Rows from block 5 of the audio encoder of a small contrastive audio-text model, named by matrix and row number. Rows with one number belong to one channel. Each number is 128 + 32 x the weight over its row's rms, rounded and kept within 0 to 255. All counts start at 0. Numbers have three digits each.
Before each channel's rows are labels from the 100 clips, of 14976, where the channel reaches its highest value: "top examples" is what is common among them. Only what is clearly more common there than usual is listed. The data: synthesized solo parts of chorales (CocoChorales).
# convs0: first 3x3 conv (encoder.blocks.5.convs.0.weight, 128x128x3x3, each kernel summed), inputs 0-127
# convs1: second 3x3 conv (encoder.blocks.5.convs.1.weight, 128x128x3x3, transposed, each kernel summed), outputs 0-127

top examples: note C5; note C#5; note B4; oboe
convs0.63:147153189140108177141160076078119168110166164130123098126133106089153121133128177138167198163111150158121105102128139186067126084101106073115168133155138156069183087167097088138124172165106057077139189081154127111089152124114136123181145127160078114124151172075134158093102113112187176126150128153135148163090098135125143164074164118103120152091143122106115086188092110131132165102148
convs1.63:159143136104119142170153081155102133143125132113129095090132106157095078058103105116143136153142064160142141170151063149136106115131131120157112078128070109067130143110121141103070082073148113160149119047124083092139124052092114103116083129074148097153065144116098167073176118139140097145152103094165125082089094123103133198119091109123130132121090143122121108019102128098106104118136

top examples: note C#5; violin; note B4; note D#5
convs0.47:129169130115161121154173089172103155132148155114127093154135109115147136094132096150129106098143118131138085122053147108151127127141096039128201125159114102146073130079125133111116147126132035182161111114112075144157140105143130167106133052123193091112117146074100093122072149122123093189137105119090109159041076116193144070172090111092140142112141120136095125105123064105123142137122
convs1.47:096183132126156165118074126093057117141116207078067135104058139115176093138102131127121148151095169120124075104122176154122115112149125122136177135124143100133110183174149149141134118096097136065152139172111125156151196141131150118133095146090210132126161120073102151088120170133222113106139106116147154080095129133127103159146131063102084125135139159089204139143121169137117177151123

top examples: note E4; note D#5; trombone
convs0.75:142128121132068133112097120089103173131096145105073118188139085049088144134136120122133117150165140175139141168108117069125166094149102104165167077170137187161148132134109156100112166117104153155148077136130145104088126182102174111083146103156090124153133134078090148147145125135131094115101117206165054118096099120057077117081124104091074114104114162135117098076159051137171150136098
convs1.75:152130169163057080090132167133080204091124106160040088098164118144131100136163132196147090097097126090162142119125112122088134190101137113107106195076126159160129122129115143144168121145080131115108169121161175129118177126121153088097155147157134069112124162148134131066150138145168122127121132131076024148111108136132171206145128182110159117151137057146137132124131148124122138129133

top examples: note G5; note F#5; note F5
convs0.2:128102049114111136181071187133143128151127140126112145147098028124041112076153149136137102128105142130119128096124116106082175107129104137104149144145073120093178091089133097115141113144125117103093096062127110127186113172122113120116129081106126142101129093123095128113097089162119030103116107098085117137234087117116106110185096097154175123125091092118134116108090079128137157133113
convs1.2:059141168112160138158188104121155143099166090126135127135135174131085087073105098157117119167190111177135097145102097081094120137119142134181084088094086100107099155196160123178113161085142101084124089084099091155092132117112101102106136176168107087134118082102136159092149163114151125150204114113077112078090081117115165140130061148118116106117147136151141120111105227120125113085141

top examples: note C4; note D4; cello; note A#3
convs0.22:154134100129101130154145120144114136134114150136159154166164120081106165103109137169159085114139124139005131162114103066153054088121100168101132194131091165157094115150108060152086097141176126145088049130104167116127145105181118165137114109120105133108142115101137127096128185094098089119104173091208129034101114129182104144177144134147116102153136131134135112179121132101130112118105
convs1.22:126092072089143204091168143077053122148116099060143148129107113216097058160117124136105100109141080096066155089087130170134156147165153110087102127152101141126138123199042156130134141134100110115101193115116094114139163104119098108122080126080133123066109128147083127103161108114151152105136144155117157160136117104124151097126136181174137143112131168101144118206155127149132083134155

top examples: note C4; note D4; note A#3; note C#4
convs0.44:076151142160137174063072133096130107156173182108087149117086153076131106117156141117132155043175144063153122157110090141118079151134163094101169088070114108142128174130135132159157101124139098109141148129144077109133138101134105121078110099108152123141157182130117158122105171094117154150086125127107119140109126115140077110066137132050031145143132062101098148127130061201125128112154
convs1.44:110155112102099132109169152125132081104079092129169104145127146166147115200106166165087136046133121170138139088070208167105151146144144098115156148143120147087109101194121158087115174159139054126057129153105088096155151133198166103174150127072112132088102106133110134134109094075171142130131130139192146135091153113126104144141137163166139080121085174124083094082140097141091109102110

top examples: note D#5; note B4; note C#5; note F5
convs0.55:172187117116110174159166118165151084160165138118174077130128108117087156081099150144160136162117149099150118154141136119129172123112153097183152085122105178115164101091194105095112179117172116109168122100189111091097135152140043106081111102140153186102111196119108159116090090146115051088133118153130145141106159075135077147133098134104056100111103096144098162134131138071133088087106
convs1.55:174118126135118095170198197137127197134091080132170156172167169151171110120142122138179100157139127132170116173115114097096142161143138126147118060096162162148123171093101107139118163085093104163093165138170094144066079142161165110089123148075169144095126116094136167114135128156127139125084147168091180079118118138100157102185135064178201136116146147095188094116165133159127123145102

top examples: note C5; violin; note A#4; note B4
convs0.82:104071129086101132096106117089132149110137128082118090150155075115068080099095111116108134148096116108125155130158084166111136120114061122103129107161093115079101106102200108131048135178138116128124126165083108112170079083141156168165094177161092144108089167119099138118111096158146144142060177154113130048121082121147200130092139167068171104130111129091103103154092113177130135081159
convs1.82:116120064069081073130085134076159103117071099105146058106095136129111146167145100142096107118103113163128106147095120155110093087148233116116168162131098122119155175169085139108093159123131122137154155173118178108132103147144128109159067161093095083134115139118101108134136108098021167083119122084114127169104160169110089125110145078146094081121105138124153108135148137104117072087076

top examples: note E3; note B3
convs0.78:137121077104107132163092107130118164134123142119098068077143120066124145082142132107183120116128173121105088103161131134185163193114091149116111081085170151138089091072111157131104087109138146098141133136125131194074069080139122171152101095132145159138084078149096076153137130108053089065048125131185133136103112090120125157100108146084113115165141145076144118121100059167138106158124
convs1.78:131150149126152140136125125129072079118138086068129162099084051116131138088139110129084095105071111107169210151122094117119171127115121095135136169161116153076135103131146064119152069115146081098171073152110141140213095119131124107111166073137156109138162145072088112097096120170128119131172163175093100139174105089097102124131163173128159119118136165153056147136160070168126112105178

top examples: note A#3; note C4; note D#5; note G#3
convs0.29:141118175182100098108113106147105067107146140031109125141095069112077132139107117147140161099157116182136123140139139147117139100107124152111138096120149138141112173132117120089157098074172188108123110116142124113133139097115120098137158084045077155144165131113165089151133110124100198157138105132190151154074137130107132122069161117167083138133167109146162059147135124232134082052131
convs1.29:157126100088095103038165074103117121129140102127079156070040130178096140076124148186088134163069120059103155081146095117091124126087145144146085138110098097127107108169076083106134121137111066108132115104063094053093097124121148150080086097111119063132111132122118128155139113091096120116105119117106123077145105102071173139103141135129105136134058133128120140106134117107080108152099

top examples: clarinet; note G#4; note A#4; note F#4
convs0.65:111170119155126161139047126085183156152137089092122117120104113121110145121127122146121168160130159153083072185115110159119136110100155066104152059118150093155134149132111228100123134134105100116144151084139165107207090157128125120111088148158154136112081102133118159095133161191183099196109088134108089176182181145187134132175118118084113123118102140118122137079101172153169158087151
convs1.65:133116123111115082133122080120144117181118121120133141135107127080135091057107130133134132126141108165155097148144119229102124127054171129112157092103134103173109112182130109082162162128100139092072141089129124090096107242156148098085061098107100142088128137113169134153118145128142142150119096084104168108082070133131060115201146137146134093157123111153095066115141131098107093066134

top examples: note D#5; note D5
convs0.11:149098110157132113071144127101114156123142154079110158104097086139108119115132104133085075108153106082062117135134111063106099119137082104121104163128098119123077100134179102181092131111138146146140058082137136175105175081130121098133109097131076176147121170106121196127130162114072058111207066139090114172165072152112138082099150142164109116148171094117127161135135075128113175065141
convs1.11:142163131134121099095165155077104117131130100136102111074141098158100100134091144164107135105143132096129152118132145143138060132093149098089161108061170110141155174084136154161134115202074090097157150160103124167078155126117092208138121111151125130090104110135093149106122127096189112117148168073166092160162161087142196218150095161091098160127130081185148133133088181142172087155136

top examples: note F5; note C#5; note D#5; violin
convs0.83:114125141119090087224150110205143094127117157149116152176132167109136119128177156142124191167109092116162107149130115098135147097098053179106133138141173122124113111127137105075119081133094111150125093177140094094142072149125090136107105103085145126127122110117105073184103198108086165184124101180150134131165104141098114104044138161084145113153118170134114072100148098104156156057139
convs1.83:097154148075126140113108076089060111081128109119128119118102130125146131129078113129136118148059084114128129187112112182122120139103151153165112128130110125173113211180130108145106192128152125093164125170096114089125102098087160131123104074129075127108104117145170101115098157165065117128117115148135151107090104205084155072071152095136098099126144140108079097101098149139002117135119

top examples: note D#5; note F5; note C#5; flute
convs0.36:135140109098123191177128095130125121139115060182128094130097149082174108130128106106163117162131153132121093121071123137123108168159135112135143178093126132104043150168120180144124144077173048097164085122148126138107131088143039141078067077114125137128113100144112081086155169156161079134087130102117176115106103100134120153191120140084135076167109148122137137129142086102151075070174
convs1.36:074073137118092144078108150138141100093094139115157121179156140142133180152117126120163101148120097162179133136112149111154156126097153119118075089097144126109180125109171066108105072148119095150133082142134193096159083157142087128112082125107139133098175083098131087061115167067110127175110134146078049095144088124134078112150159142130117082127153214112179160153144190175096122115113

top examples: note D#5; violin; note C#5
convs0.68:112129134126092123131094146120111129100127126141123143127168119094137125134148115119133133105105138116101102126100144103105148087142132093133147119123163115120120106141146093107125133126068116139107221146110127147074110098101122116075110122098128127089124086133131150128113133126155217147130108136109121146090130114119109126109121114130140123077186108127136055179126122000163117163098
convs1.68:116131128146145096120105123097094118106131167128111110116123144150126140146159157122165127133111131182183119161138152182143136093108130141096100123126066196113106102147113101090129130129123133129114167096184133120144137126151160111123135097129109135153134134162156134119091136084136098188093123147109105127113154127108108106111149105130069219105255159128171099169127152000086128069090

top examples: note D#4; note G#3
convs0.112:155123178164131114132100096166157088118170133106225132102163108076110131098189150118130101105088133166177170125176136091103126136173049145119161113111168157126055114108143144092116061126120169133152103087126160108081142115092190119105126108088082111118141138157107071097128083121135066114135069121100124098148098090137088121073118131166124151123121151129151104140097146101105173215100
convs1.112:127213123150133083144062152075117110114155149139181221101090154164126145102118130118125106097128143122121082161084163138134104146061091131165122131157134131201128158103097103114107157156130115089068085137092116110130177097116056152162080164171060153160123119132114092142103110128150134127116082114156155095171128160094156099130107143123122128091190103134133134139066182141126077198111

top examples: note C#4; note C#5
convs0.73:185106070129166092145129184130136151139171070140117087139154156123143084145117114112092089137160104099060071130098113075096103039087177123132090150212110125153071084091121139136157106088162117125151111127103154133161119145125104104069159087148109161135087156133144139127141129126153126113121135142138117106183041119123082097163114127127167063135210132162089158151160144086149124119137
convs1.73:124126090137079116100127099134093131126150072175060040082051106169117151123103110173152152059095110079091144124126104152107057161112104128086149190114153102099146142173152119113145164125124147155096209176140110177089111103130123134111111164198144093109110130132144143141119173128116097096122140089143094112130115158197117136129104147095070151186190098135126121150183123116117097143131

top examples: note A#3; note G#3; note F#3; note E3
convs0.93:157125131134090094172125095111118130108104102136160118132139118051072207094188131110123130071143176106108137101135127093108097110115105169072130089102080112119142079087067124096091143095091124170115158103099076091121127162111120188100104084145089093086089109125092099168080163134137076136124189131080124170155170098114125109159087123073185162119095097122161121091089100109134133183103
convs1.93:129122136084094165127110122066172151170184083088155115091160126179101080119125184134147196155143143141093130138146069103093112131153098139165110114113116095164119147146154115088169113131155059092160079151120096169202113085126162081165196164168085135089072097119108110144118101065125133115133158121123112088146125129094152165117107145089124154161106079175121148136124175167112097133206

top examples: note C#4; note D#4; note F4; note G#3
convs0.111:127115053122168095157112114074103126104088129149123094104115149064141068132078102131128151106099125103071107145060087141105093119180087126094110133134150153102070109094100106112118101137135049123147132082107110087135112080119077129081108107127196153117134169084104098113092120103111087126089117115114158087117086110174130112165104100079106101139122095220139135108087082168080072122158
convs1.111:079124045158118080176138115143122127151146137107184048170088163151128103118143123086162120191140106162192107151126145119134105085114152136130079115128154176173173131193104140154090088124116160107148136169147146130116147188117084179173148145123097131112137072111105119087072156181128110154134184070108114118124088112120169095048173186131132174150119179103126115144144125107161108130141

top examples: note C5; note E5; note D5
convs0.43:110114138105095097189135119086139127091147075085149104101177110075078064122035082146128101133095149131121123161060081102077116117162150127131073096167148148099129099151129061114162101106082120142096068083147156125130108118122138164074152096095147115136111157133092091130106111109126128079110125111182087123132101124122101105121119152184134127125157092245134124108172132153188143122110
convs1.43:131103064098068129080136114137132142124124117139055046141154113106144130116160133158125091078115144138070119119106149113090128079093174108138122178097135139143137103138142127109165147138098160131066071195111154109135071142105166086078128121191123123130173107139134115120116190117132107110145130109126116096123123144191084050086146196136088094173079079182140123096172153085084102154129

top examples: note C#5; note G5; flute; note B4
convs0.110:204139126148160160069165088129100116136097131112149106138104081118099133123120131174144105114122157144055104150131132125149094202131089143109141121148105144139126128159115054122096134133173128177136092104139157116169187098113142120178158090085161136101067190064139152144155116148130100097117190129107212174147179119172127124154057109148111125154130120091117118158167064091159187089144
convs1.110:146135151096128170139147135146074109112121129148110130136099123213106145102083126189155080127156127172123110157141111169145113152159140150131076100092116085179150126107117063085082096096152118149127158097106124116137159158157080153174130248136131122132109119068083101105141085095110182131102126116139131091114180139157155113208145129139104175175154164104153132146129186187085108156175

top examples: note F5; note F3
convs0.53:122126157094088131160082119091141132143108126088098101121195151111153079148096129159090117077131152135112164087091081138117167140144153105114101193152149113144154114127130121131140193071137075039071110121102133159097135114135149108088138098206102131117088133189114118134123138068132100100061159070134124092039159166065131109112165148101175146167142111159147151164175136142125105102107
convs1.53:119079113140103092120067168139100201086116098158078145129145106166111137098145157120171103079093127142120142161095174092084197148157152113132134162151085127104129127123120143165167103106104139116106145098145145099174073120060164113148166151083144134103121110135118054094099072195127151178135123142116062104114108067156175127070110114083067160139117139151161156084131125160153174164085

top examples: note D#5; note C#5; note F5
convs0.9:110085103111142115105114136106101072124111080178093153096113079052095147136132115136119136134143131129147150114164148154132113107186182155156114098118121149124134079127173163120139056131132164064108156132154133157120108088143123122171186094156152141175127214159124038131123106087135179139130132108230120108151168099110096119097130156119125122101171081179171145163199076135155138130122
convs1.9:118096102146109084127117115128120059121173145092007117123121049192132140133118162072141104117090107060083121116145073142079089145056127145069116157184129119151121131136119125113087096156139108176131111131121107127150128099165113089081140084110092127158169177139140096137099102100134128100188063178080125102127114106130156136102156125097100159157123102106135113167089112123105074107087

top examples: note E4; bassoon; note A#3; note C4
convs0.50:102088116098070092147150124106101084136107119111130137109141134121106136091109138133120159064089098110159149094047103088133149200127098127108056146146185146167072097122110185114109125087111108116162207147081105107149158132135070116146106063125089128116130167131093137139113129106071042110166127127106135066101095171137121085116119097095073137130106113115130154143130067198141101088140
convs1.50:141074134162070142119107088154114108090107118128166117144066092003158173111147107183110121139155126092120120121135122117173087107169126122158133166121160078093160091137153142183140090132140143135109169167067091134133113090111150116126123079134119090107138110116100101161096096173066170110104115143175124112126158155134127086153175113130118054143071160132090118060118068125177099089109

top examples: note G5; note F5; flute
convs0.108:135104149151106118112167110132119151128196145188164124177158125183157115127134146142151165125133153116164148096157158129159159213127131118100087133127119115077138180135102129130148170092148148092161167192122126128138131135071124129107133255145182142135139140145137121155115119122071116111166140159159148150190144133147168128133187104157167126132103126142154126169173195023121105161174
convs1.108:110095074106105091158087068094085068092086089112099094085108116179123140115096082123076084121100132133100083143116117148092130088124096116082125155119098132157100132115118074101084153119098083096108105086096099120116113087108108107155121191101112127095136099075119142114094092095093079149111106075078081099110108089096142129139112148108074136057174143097180142144107210090097082153129

top examples: note C#5; note B4; note D#5; note A4
convs0.57:100113052140095129122144120112107095161124168091138102093137129064169179130181091102118087110104125114121190157112102120081153093139112156113207095109090130152107091091139150130132092126124140189110077080128079095135093079165122145142121092158125130105138110114124102113064082049146042085119113081094127115101100127134119128099137158138114099144101138221103136106062074114134113118100
convs1.57:156157138108125125093135135129205139095132054101155117095199105149117116083106072103097131109058220168098194168101151108126128148138131101148158108133103094095123124103153104103085145133105115102160113142130108084201127138142183150143129187108068109116121073086120115190112144097163124113059110128100120158132118171105121155087111121076119097065129189073129106112119109145120163150113

top examples: note C5; note A#4; violin; note D5
convs0.90:144170052129117129104150100095124068081136173060123101099113114078145209087110162140069114067137155143079188159166098057097096121070180169116127176156080118100124103123092050110074114149140162134117058095132148120138118139115159137159098094179105123105125093129157151129126143120125140104139146084143155147178121134124127118051151106112089104171118110105146140104128144115112170138118
convs1.90:089103130070114168083164127083160115156150091113119087134130124185028060095129109120104147055125141133046186106114093146096140116136115074109075135125111087119097157131102161116108114135182105123058103160120103188100112112070111137114158175121082096129076121176129153130123120103138117076153083097135111113150157115130173136169176181123093153156129094131137097115147117142145098173092

top examples: note G#4; note C#5; violin; note F5
convs0.12:159132064141115102143117078119143150145104109143122140101129165051110172117096092119151133166169126161093109120151111085032097116099130140086168133127096138116174108090094096131125056123176084059113085067123122114103134110148138102155165062184097127164159096096127104115109125098140218150126126057134138151103123094186104135126091132161147120128176175126146069138130110148142142150187
convs1.12:112160121124104124132109137102139113148083080168092109112067151169102122111119112065096173168048090120151090080126140157146114128101120120101084066133079078080084117114105112072109083116089114141156090102097140127088139178126087095158088100128119086137143132101139127121178164161112049216116115112183114096176131117140188122090145147125096129130073123120078142147144105119199089129111

top examples: note F#4
convs0.24:144153112127099133107114132158081133141149166087061084135056135115187133091129152175178090118176137165134151186071163104149155118086065088141115160145135118074148100121120110120062095093137167122102091089154100072055124133132114115130129098137128114076129098148166192144103184120110162130145109107201075102145081149149130136116118120076050134118143134144118103180071098139133118137155
convs1.24:084121145164127113109149115090122176089063104086108153063125134170148123122095179141069173131082152122081115067113105144125096123111105170109076096127106101095130138102120129134126076126109130113096186200069117141093110135099109071140158151097140056154103089117110102104094138107121082148125110141127149109126111139088163186197141129083102167103146142119140151143104096181121150086021

top examples: note A#3; note C4; bassoon; note G#3
convs0.45:124099131113099106104133093138137063156117142139137159170087116125107132149109120165097186126120147120101139065152141109126111181137159143067157100132165160122107061113074136105098153174117148129086136189090129151089162132117150116112130050122097121191119159120124120107122163121086072080160118140089133101141119134099100131130124102162098150140129117147067119083150081255131137054120
convs1.45:103118145139112121158128111119100129101124105130129129132145151000106148113124131092131121146100095150135108067151157125102159089109113128137172136143082064105113067147131161137128091081164127154137138110090135101093125090102121091067150063163133145116146134144140142127099129127091111070144142118157153143149142117140077134117126105185161073149067116139055144125122038149155112027156

top examples: note D#5; note A#4; note F5; note C#5
convs0.87:133107080156129164145140131103097138191078145100169164104157138139138096162110091168097137124098112135139105123092159100160154115105073104185124113131193217162156133092091134130100135093124143179157197168190137103136101100146145109101182122122105138168120081101173134172144113104090075170163101081103124125132124092137146089204103082136132178065178105163140096098123097175119124104164
convs1.87:135123158174096059117100098161134143089161125138143122181122088051115147156135131110188131137110111137132134129122098089117168105148163123134126091127135100035125090116107126118163114051126128146165171100089138081069141093109118096108124060127126137136069164125133192155123142136115160116108139114118153089133150137089064112092122074163153105159123126152093135109116053067170125049057

top examples: note E4; trombone; note E5
convs0.96:144104086076101114077086091118100123119079108242153123163113153130113139116141124163136130099143108150123122133122121084124088169139077105093150154133105159127137065129084135114136116164142110148114163091077144111104091120106136143063128141075117117100138182113109112158128223152114056078168088095178143136075118100122059137141167091184124124135141162171162131153092128060124130163090
convs1.96:107077109087092136123136082108092113151182106079162055127145147181127120087146108175122087196150073117069158135081099141106105151110094153119119097142177110157134151142117115132160184085167153060084115127117146149124105161103148140150131195132115129122138127137090152114106091118116147115122144086134128130171103116181210066134170145105061122150179118110117139197168192146158108176131

top examples: note E4; note E5; trombone
convs0.121:116159121198109128168143092163154145153173112083187173130197095073097183171112145136167079139149108160186112193192156091110137118119088124134130068085095158100147102142153127106162117120166157160124074122150140083098157106180107111106207108086083096127190128098120106106110127132110102127091114152149158078164124130110125132087134134175132134119166172104093087077086111105086124142117
convs1.121:131103137142130116097131129107077059134108100128130129148119068220140064078107150105114114173128082110058135124056113162065134155115152142102095125116129150123067125137105100134160074090146118062101116089116115110130089136161085095095099129088091135103139119072102131193149077101130125206092138128088107127151124145139149121137147173098116179124130145100118116173133098174088111131041

top examples: note F#5; note E5; note F5; note D#5
convs0.115:129121079127091109110090127121088119219108170129117193119072165153127178135102136079086103129091112118108141135159134027115123151105089146129173111161122120169136069126103087095148105126121166130035098104149089122100119151153136114070142170125065113099149131119091137100107130124129078120103098128144095118176133139124078120076159120154110071113114094133057155074156094085114140182112
convs1.115:101132146106137101130255139135152147133171116108149098169106131131112086126106123159133130104144116138100114145126107146107141124097137097111106130121124123091089079152163103183093157141091104097087111185110115135097205159193113184121144125158089111147127157135148150126146152103187116168136145100148170162129125170098121147185105193116125198137185126141096119115091121115105079001143

top examples: note A#3; note F#5; note F5
convs0.41:161100129119129118155094107130103087114146125139178169104143091063086174156220120130164108093068095118185147097107133135211184110100108105107090086159125121115179116105094131148130132082102131151149130088116097100138086111106090118185082116155075131134146118098113092091109129099096100171152112142112078109145107104122143125130138108036116094123074111142086146099066083070102174101158
convs1.41:129098187080175154121176124164119115142142124085118147130124055175105079137130117204109180146138131104094154145136105148110131141097097088183154156111111146163064151149112135130142112075137127067153084176103107133183086131104116106127121090133085075168103089145138177188144077177164139172142151168121124115088119165068204121124140076078128138114204115125147137137121148147144151083106

top examples: note E5; note D5; note F#5; flute
convs0.70:095168158132162087174150094106188109159096123136145118118103129156142127152134131168094121119149183134070112128200075098082108120131194124115140113152100113111090087146095111148127120146096143076152124152076104125159131151077159081116185060164149086114086116162110148155111084190109053105123140101094121165126089163074075120125052120094153116079155118135110162125113117104082174083168
convs1.70:096132155113058101138070150113163109134100086176064112107114133124104124151129111036098216124170097117138112131121108132045138118137134106124113092127104125127158160134071091130094158118092139126063170162126115163033175101157083084118099136154140102125104104106162176164116132083138122132131120047100138182063142094097099131115120131082080140133084084129146132104146121143121108134106

top examples: note C5; note C4; note A#4
convs0.31:130107147104108098128148138105142090117083146139150081132092088104074072128080153134151114087074149174098144139109143102188131125157102123162117097117114219127110127133144113092152126122148078147137132127171138093085138160137102107124104113111076130125122116062093120117134118135119105103119087134061100120113156125156136113131099134180111056128115105139076216086062106220126052187074
convs1.31:200102097179165119151120102131106193122161093175115170139151143088165126152166109188143147143137103111169159096158113119111135103139146173157169153129089114114159078137135172152114123154127208127128133079111125129111155108109184159096183067186149091151144157074221150155103120141137080178129176122150159128128098060165072144099162126136120143173094099118116099116157106090133154153090

top examples: note C#5; note D#5; note A#4
convs0.113:168113129120124148121119119127124127146196137150169128103079167088137138113099155128094146146132146155109093109144109153113080113173128134109139097171112121105061102137126091088072149084149098116141049063073110136103093125144115120072163056121112127091159132114071067155112072083132069088096118111153089101049074196165098159113104110168099081127105146120103109101124102107108195124123
convs1.113:100202140155148103115100138143107091102171136112105180194071108117192170117123080164129104088114112101107100122152078158070165149135093143118121106125085130095170099144140128103143166083163148068176146142174094089095105164144116159104147148114125088158169178113113235139139125180095132138159097161127158116159083122092160102169167134081143172111178163111160138154149116097108133131181

top examples: note D#5; violin; note C#5; note B4
convs0.33:162162199096106190107102146108126085172157140151103175123128123109134164127146186137096103101167119153097127133136156123120064116131117137143144140132114150189125151121110155065111121187131194139156149139123225080130174128189150109165166101085124159152143091134129078111248138148117144136164085121175163114144147128138138128113156118123117120129117180168095141124110038089110146146155
convs1.33:082127128120119097087099128099104053125146160149090165082085131132106134163112083146060091126081091080133107122083120129105125086056144129104071092132147151113103159099178116144117115127126107125156091169072185131077127124101105090073104100086120133120170127085206136054209097107192151113130091117053141104152159103086155139129111133127127187115128108112139148106109147149116144128090

top examples: note G#4
convs0.19:062118101129126118139107146114129109149153171079115154163094113105083139110150134098134108097151161100098138137139106089124120101069146090094182097162115119099091127121175112146098021182153131096069116104111093109089079125101169131124140136126129148123179174138109066119128131119124085126144056139189141131129098097150068130122200100181104150175212126160102092122172141116094108068108
convs1.19:088078078086135107076166084105106089161173101140091130059084104173160060189111098126096103134095105083115139124112067121080072087151092069094125153145151143162126130138115155090128121134095072117126069174087065134135143111133155077098093107108110132127104133149135161136157144126176162154116108120118106166175113159120196142071128160098129153096081104138108092069152163125141151157128

top examples: note G#3; note C4; note F#3; note A3
convs0.122:099104083072161124107158121108117094145110155145144116124116104112101092127138172112097122142069104070128140111132152137072132175107098069100159118118071167140140083142113110128090163071141072092100140129078103163110099148117041150167136064143150106161117117160089042089126139184105129074063130126139137104102139076147064111149152136095106101121145097105108177124124082092166138192094
convs1.122:171131162166120089174131123163099121065147161143159116189152131107162183180167149131174141179233114142180159138152101087168110108107123154157100135094117134082117099129125147166147060153164162207131135104132180133134163143154160103107104090121164157112137156119152142104114171120137128174157103130172165105148139106129022124132134141157151107195128168128087146105152095136100125084154

top examples: note F#5
convs0.54:142101194148152111162162131114114134112133113121191145105174091077058186115114158155124156136170156102089105149155158109157121048118053118123132160158088147127136130139165091139093190185149136073124153160120106131172159109113095140145137064091179148144136084143154194122110162143128076141114112121125164098154135123150114131126187139174077110115108136190101195156080102057135113125131
convs1.54:122111124114130069141157160159117139094068118161178084160076138146156062095121117083141198110112133158159105167154167135142142168237134128120112137120141149163098130079094124079117176112116099166132137186115130161143107104137125165114134134079121112120085149147078170077133139113108153108109150057175180133119124078125165111183107120152163105094166101109216135149126173186152143136140

top examples: note F5; note B4; note E5
convs0.86:112105150130108093169116123127102073146088122117179103186083080114070156142108087116098108123088114092128181098161096150156124074129070112110159185131083140173133063113106144095131197151094131065121092136112111103133110155171144136084124086181112118146092124115122166178144065126116110153130137076096116092129109131095066123104077119132159096187186139198103176120166083146121131139095
convs1.86:197096080080151146148139119144180170136115142165164036140142190180134094104148152125185132171109130142200143142103131128169225151162159149156149092117130197106173122110062109119160102099152132142097162108123138135119090108126188101114164096103176130149091108148165090122102124175144114194125161134134187112123148091165115113141145095132149121140136080161118076162162111125124141094113

top examples: note E5; note F#5; note G#5; note G5
convs0.103:058097118121105093119132094153142079095197073194136156101148163119090088130116129113073109108091124115144142108066134098143109134143209103118078120065088137084194122139095098122125125098191108106082173114139154143092151154084127116119146071180175129170088080101127170087140152069073091139141107122131097116095111141127117110132141111162196123142121105090100160141113112119061110108141
convs1.103:134151077183133143135098107057108140121047083202101106101110155162080114137154145099122201126083152119146103130117166130123071130121111106104098132144097160120112127080144144134088089155105121149157143115151113189136143107118141067106090115099142139113162148124159082105109082117114144074087087049091129129127091087110156171157159154129086094147071098139161152192160112153191155187105

top examples: note F#4
convs0.7:117117119111122121056121108117108114120102077114099102102118086094094106091103127121113110100130122100101125115109091124129122157129107137127124109127146109118081115098102133099092163103120077089104154113086114135136105134124103097086099127137117123150097102070110118106108066104130094089115088123101139111122118093101111107147085112084125115145154117112126170133094102255134150061093
convs1.7:162126146139158114166104142166129119053141161153195154166158150042142159127154169172173128108129137167173149070168149055153169088141123116119131120105100067098164092142110148119141120165133159165164160118155139103120123149177145101111118066120154152100163155152116134100132166140114135138141144166162153143166155105168063129132160080158191110128124123157062099113189080092163113077183

top examples: note D5; note D#4
convs0.42:076121110092117127178117071140122096126163135145156115124082077073100112145086186088102097162124128160160126160122108134118157148164113125135150134125135096120078134098095110154094127116058091168106033136124109124113108164158122116130096062104080098092154140152125166081114062172171057119106118137079149112174100117126135147145105174123163061148087158133113176138062056119151116130088
convs1.42:088144105150184106118116166111154074089106154126171133160101130106086134135155107093080163104165168139099192128104151109089177148135118142142110107124105067050151096076147123065144086158092082121123144141135119141107106181113187130129156130103169116175126106193129145119116144152136159130147112144113163085080132101147105059113145140100164152154129145221113097107158145243117149134118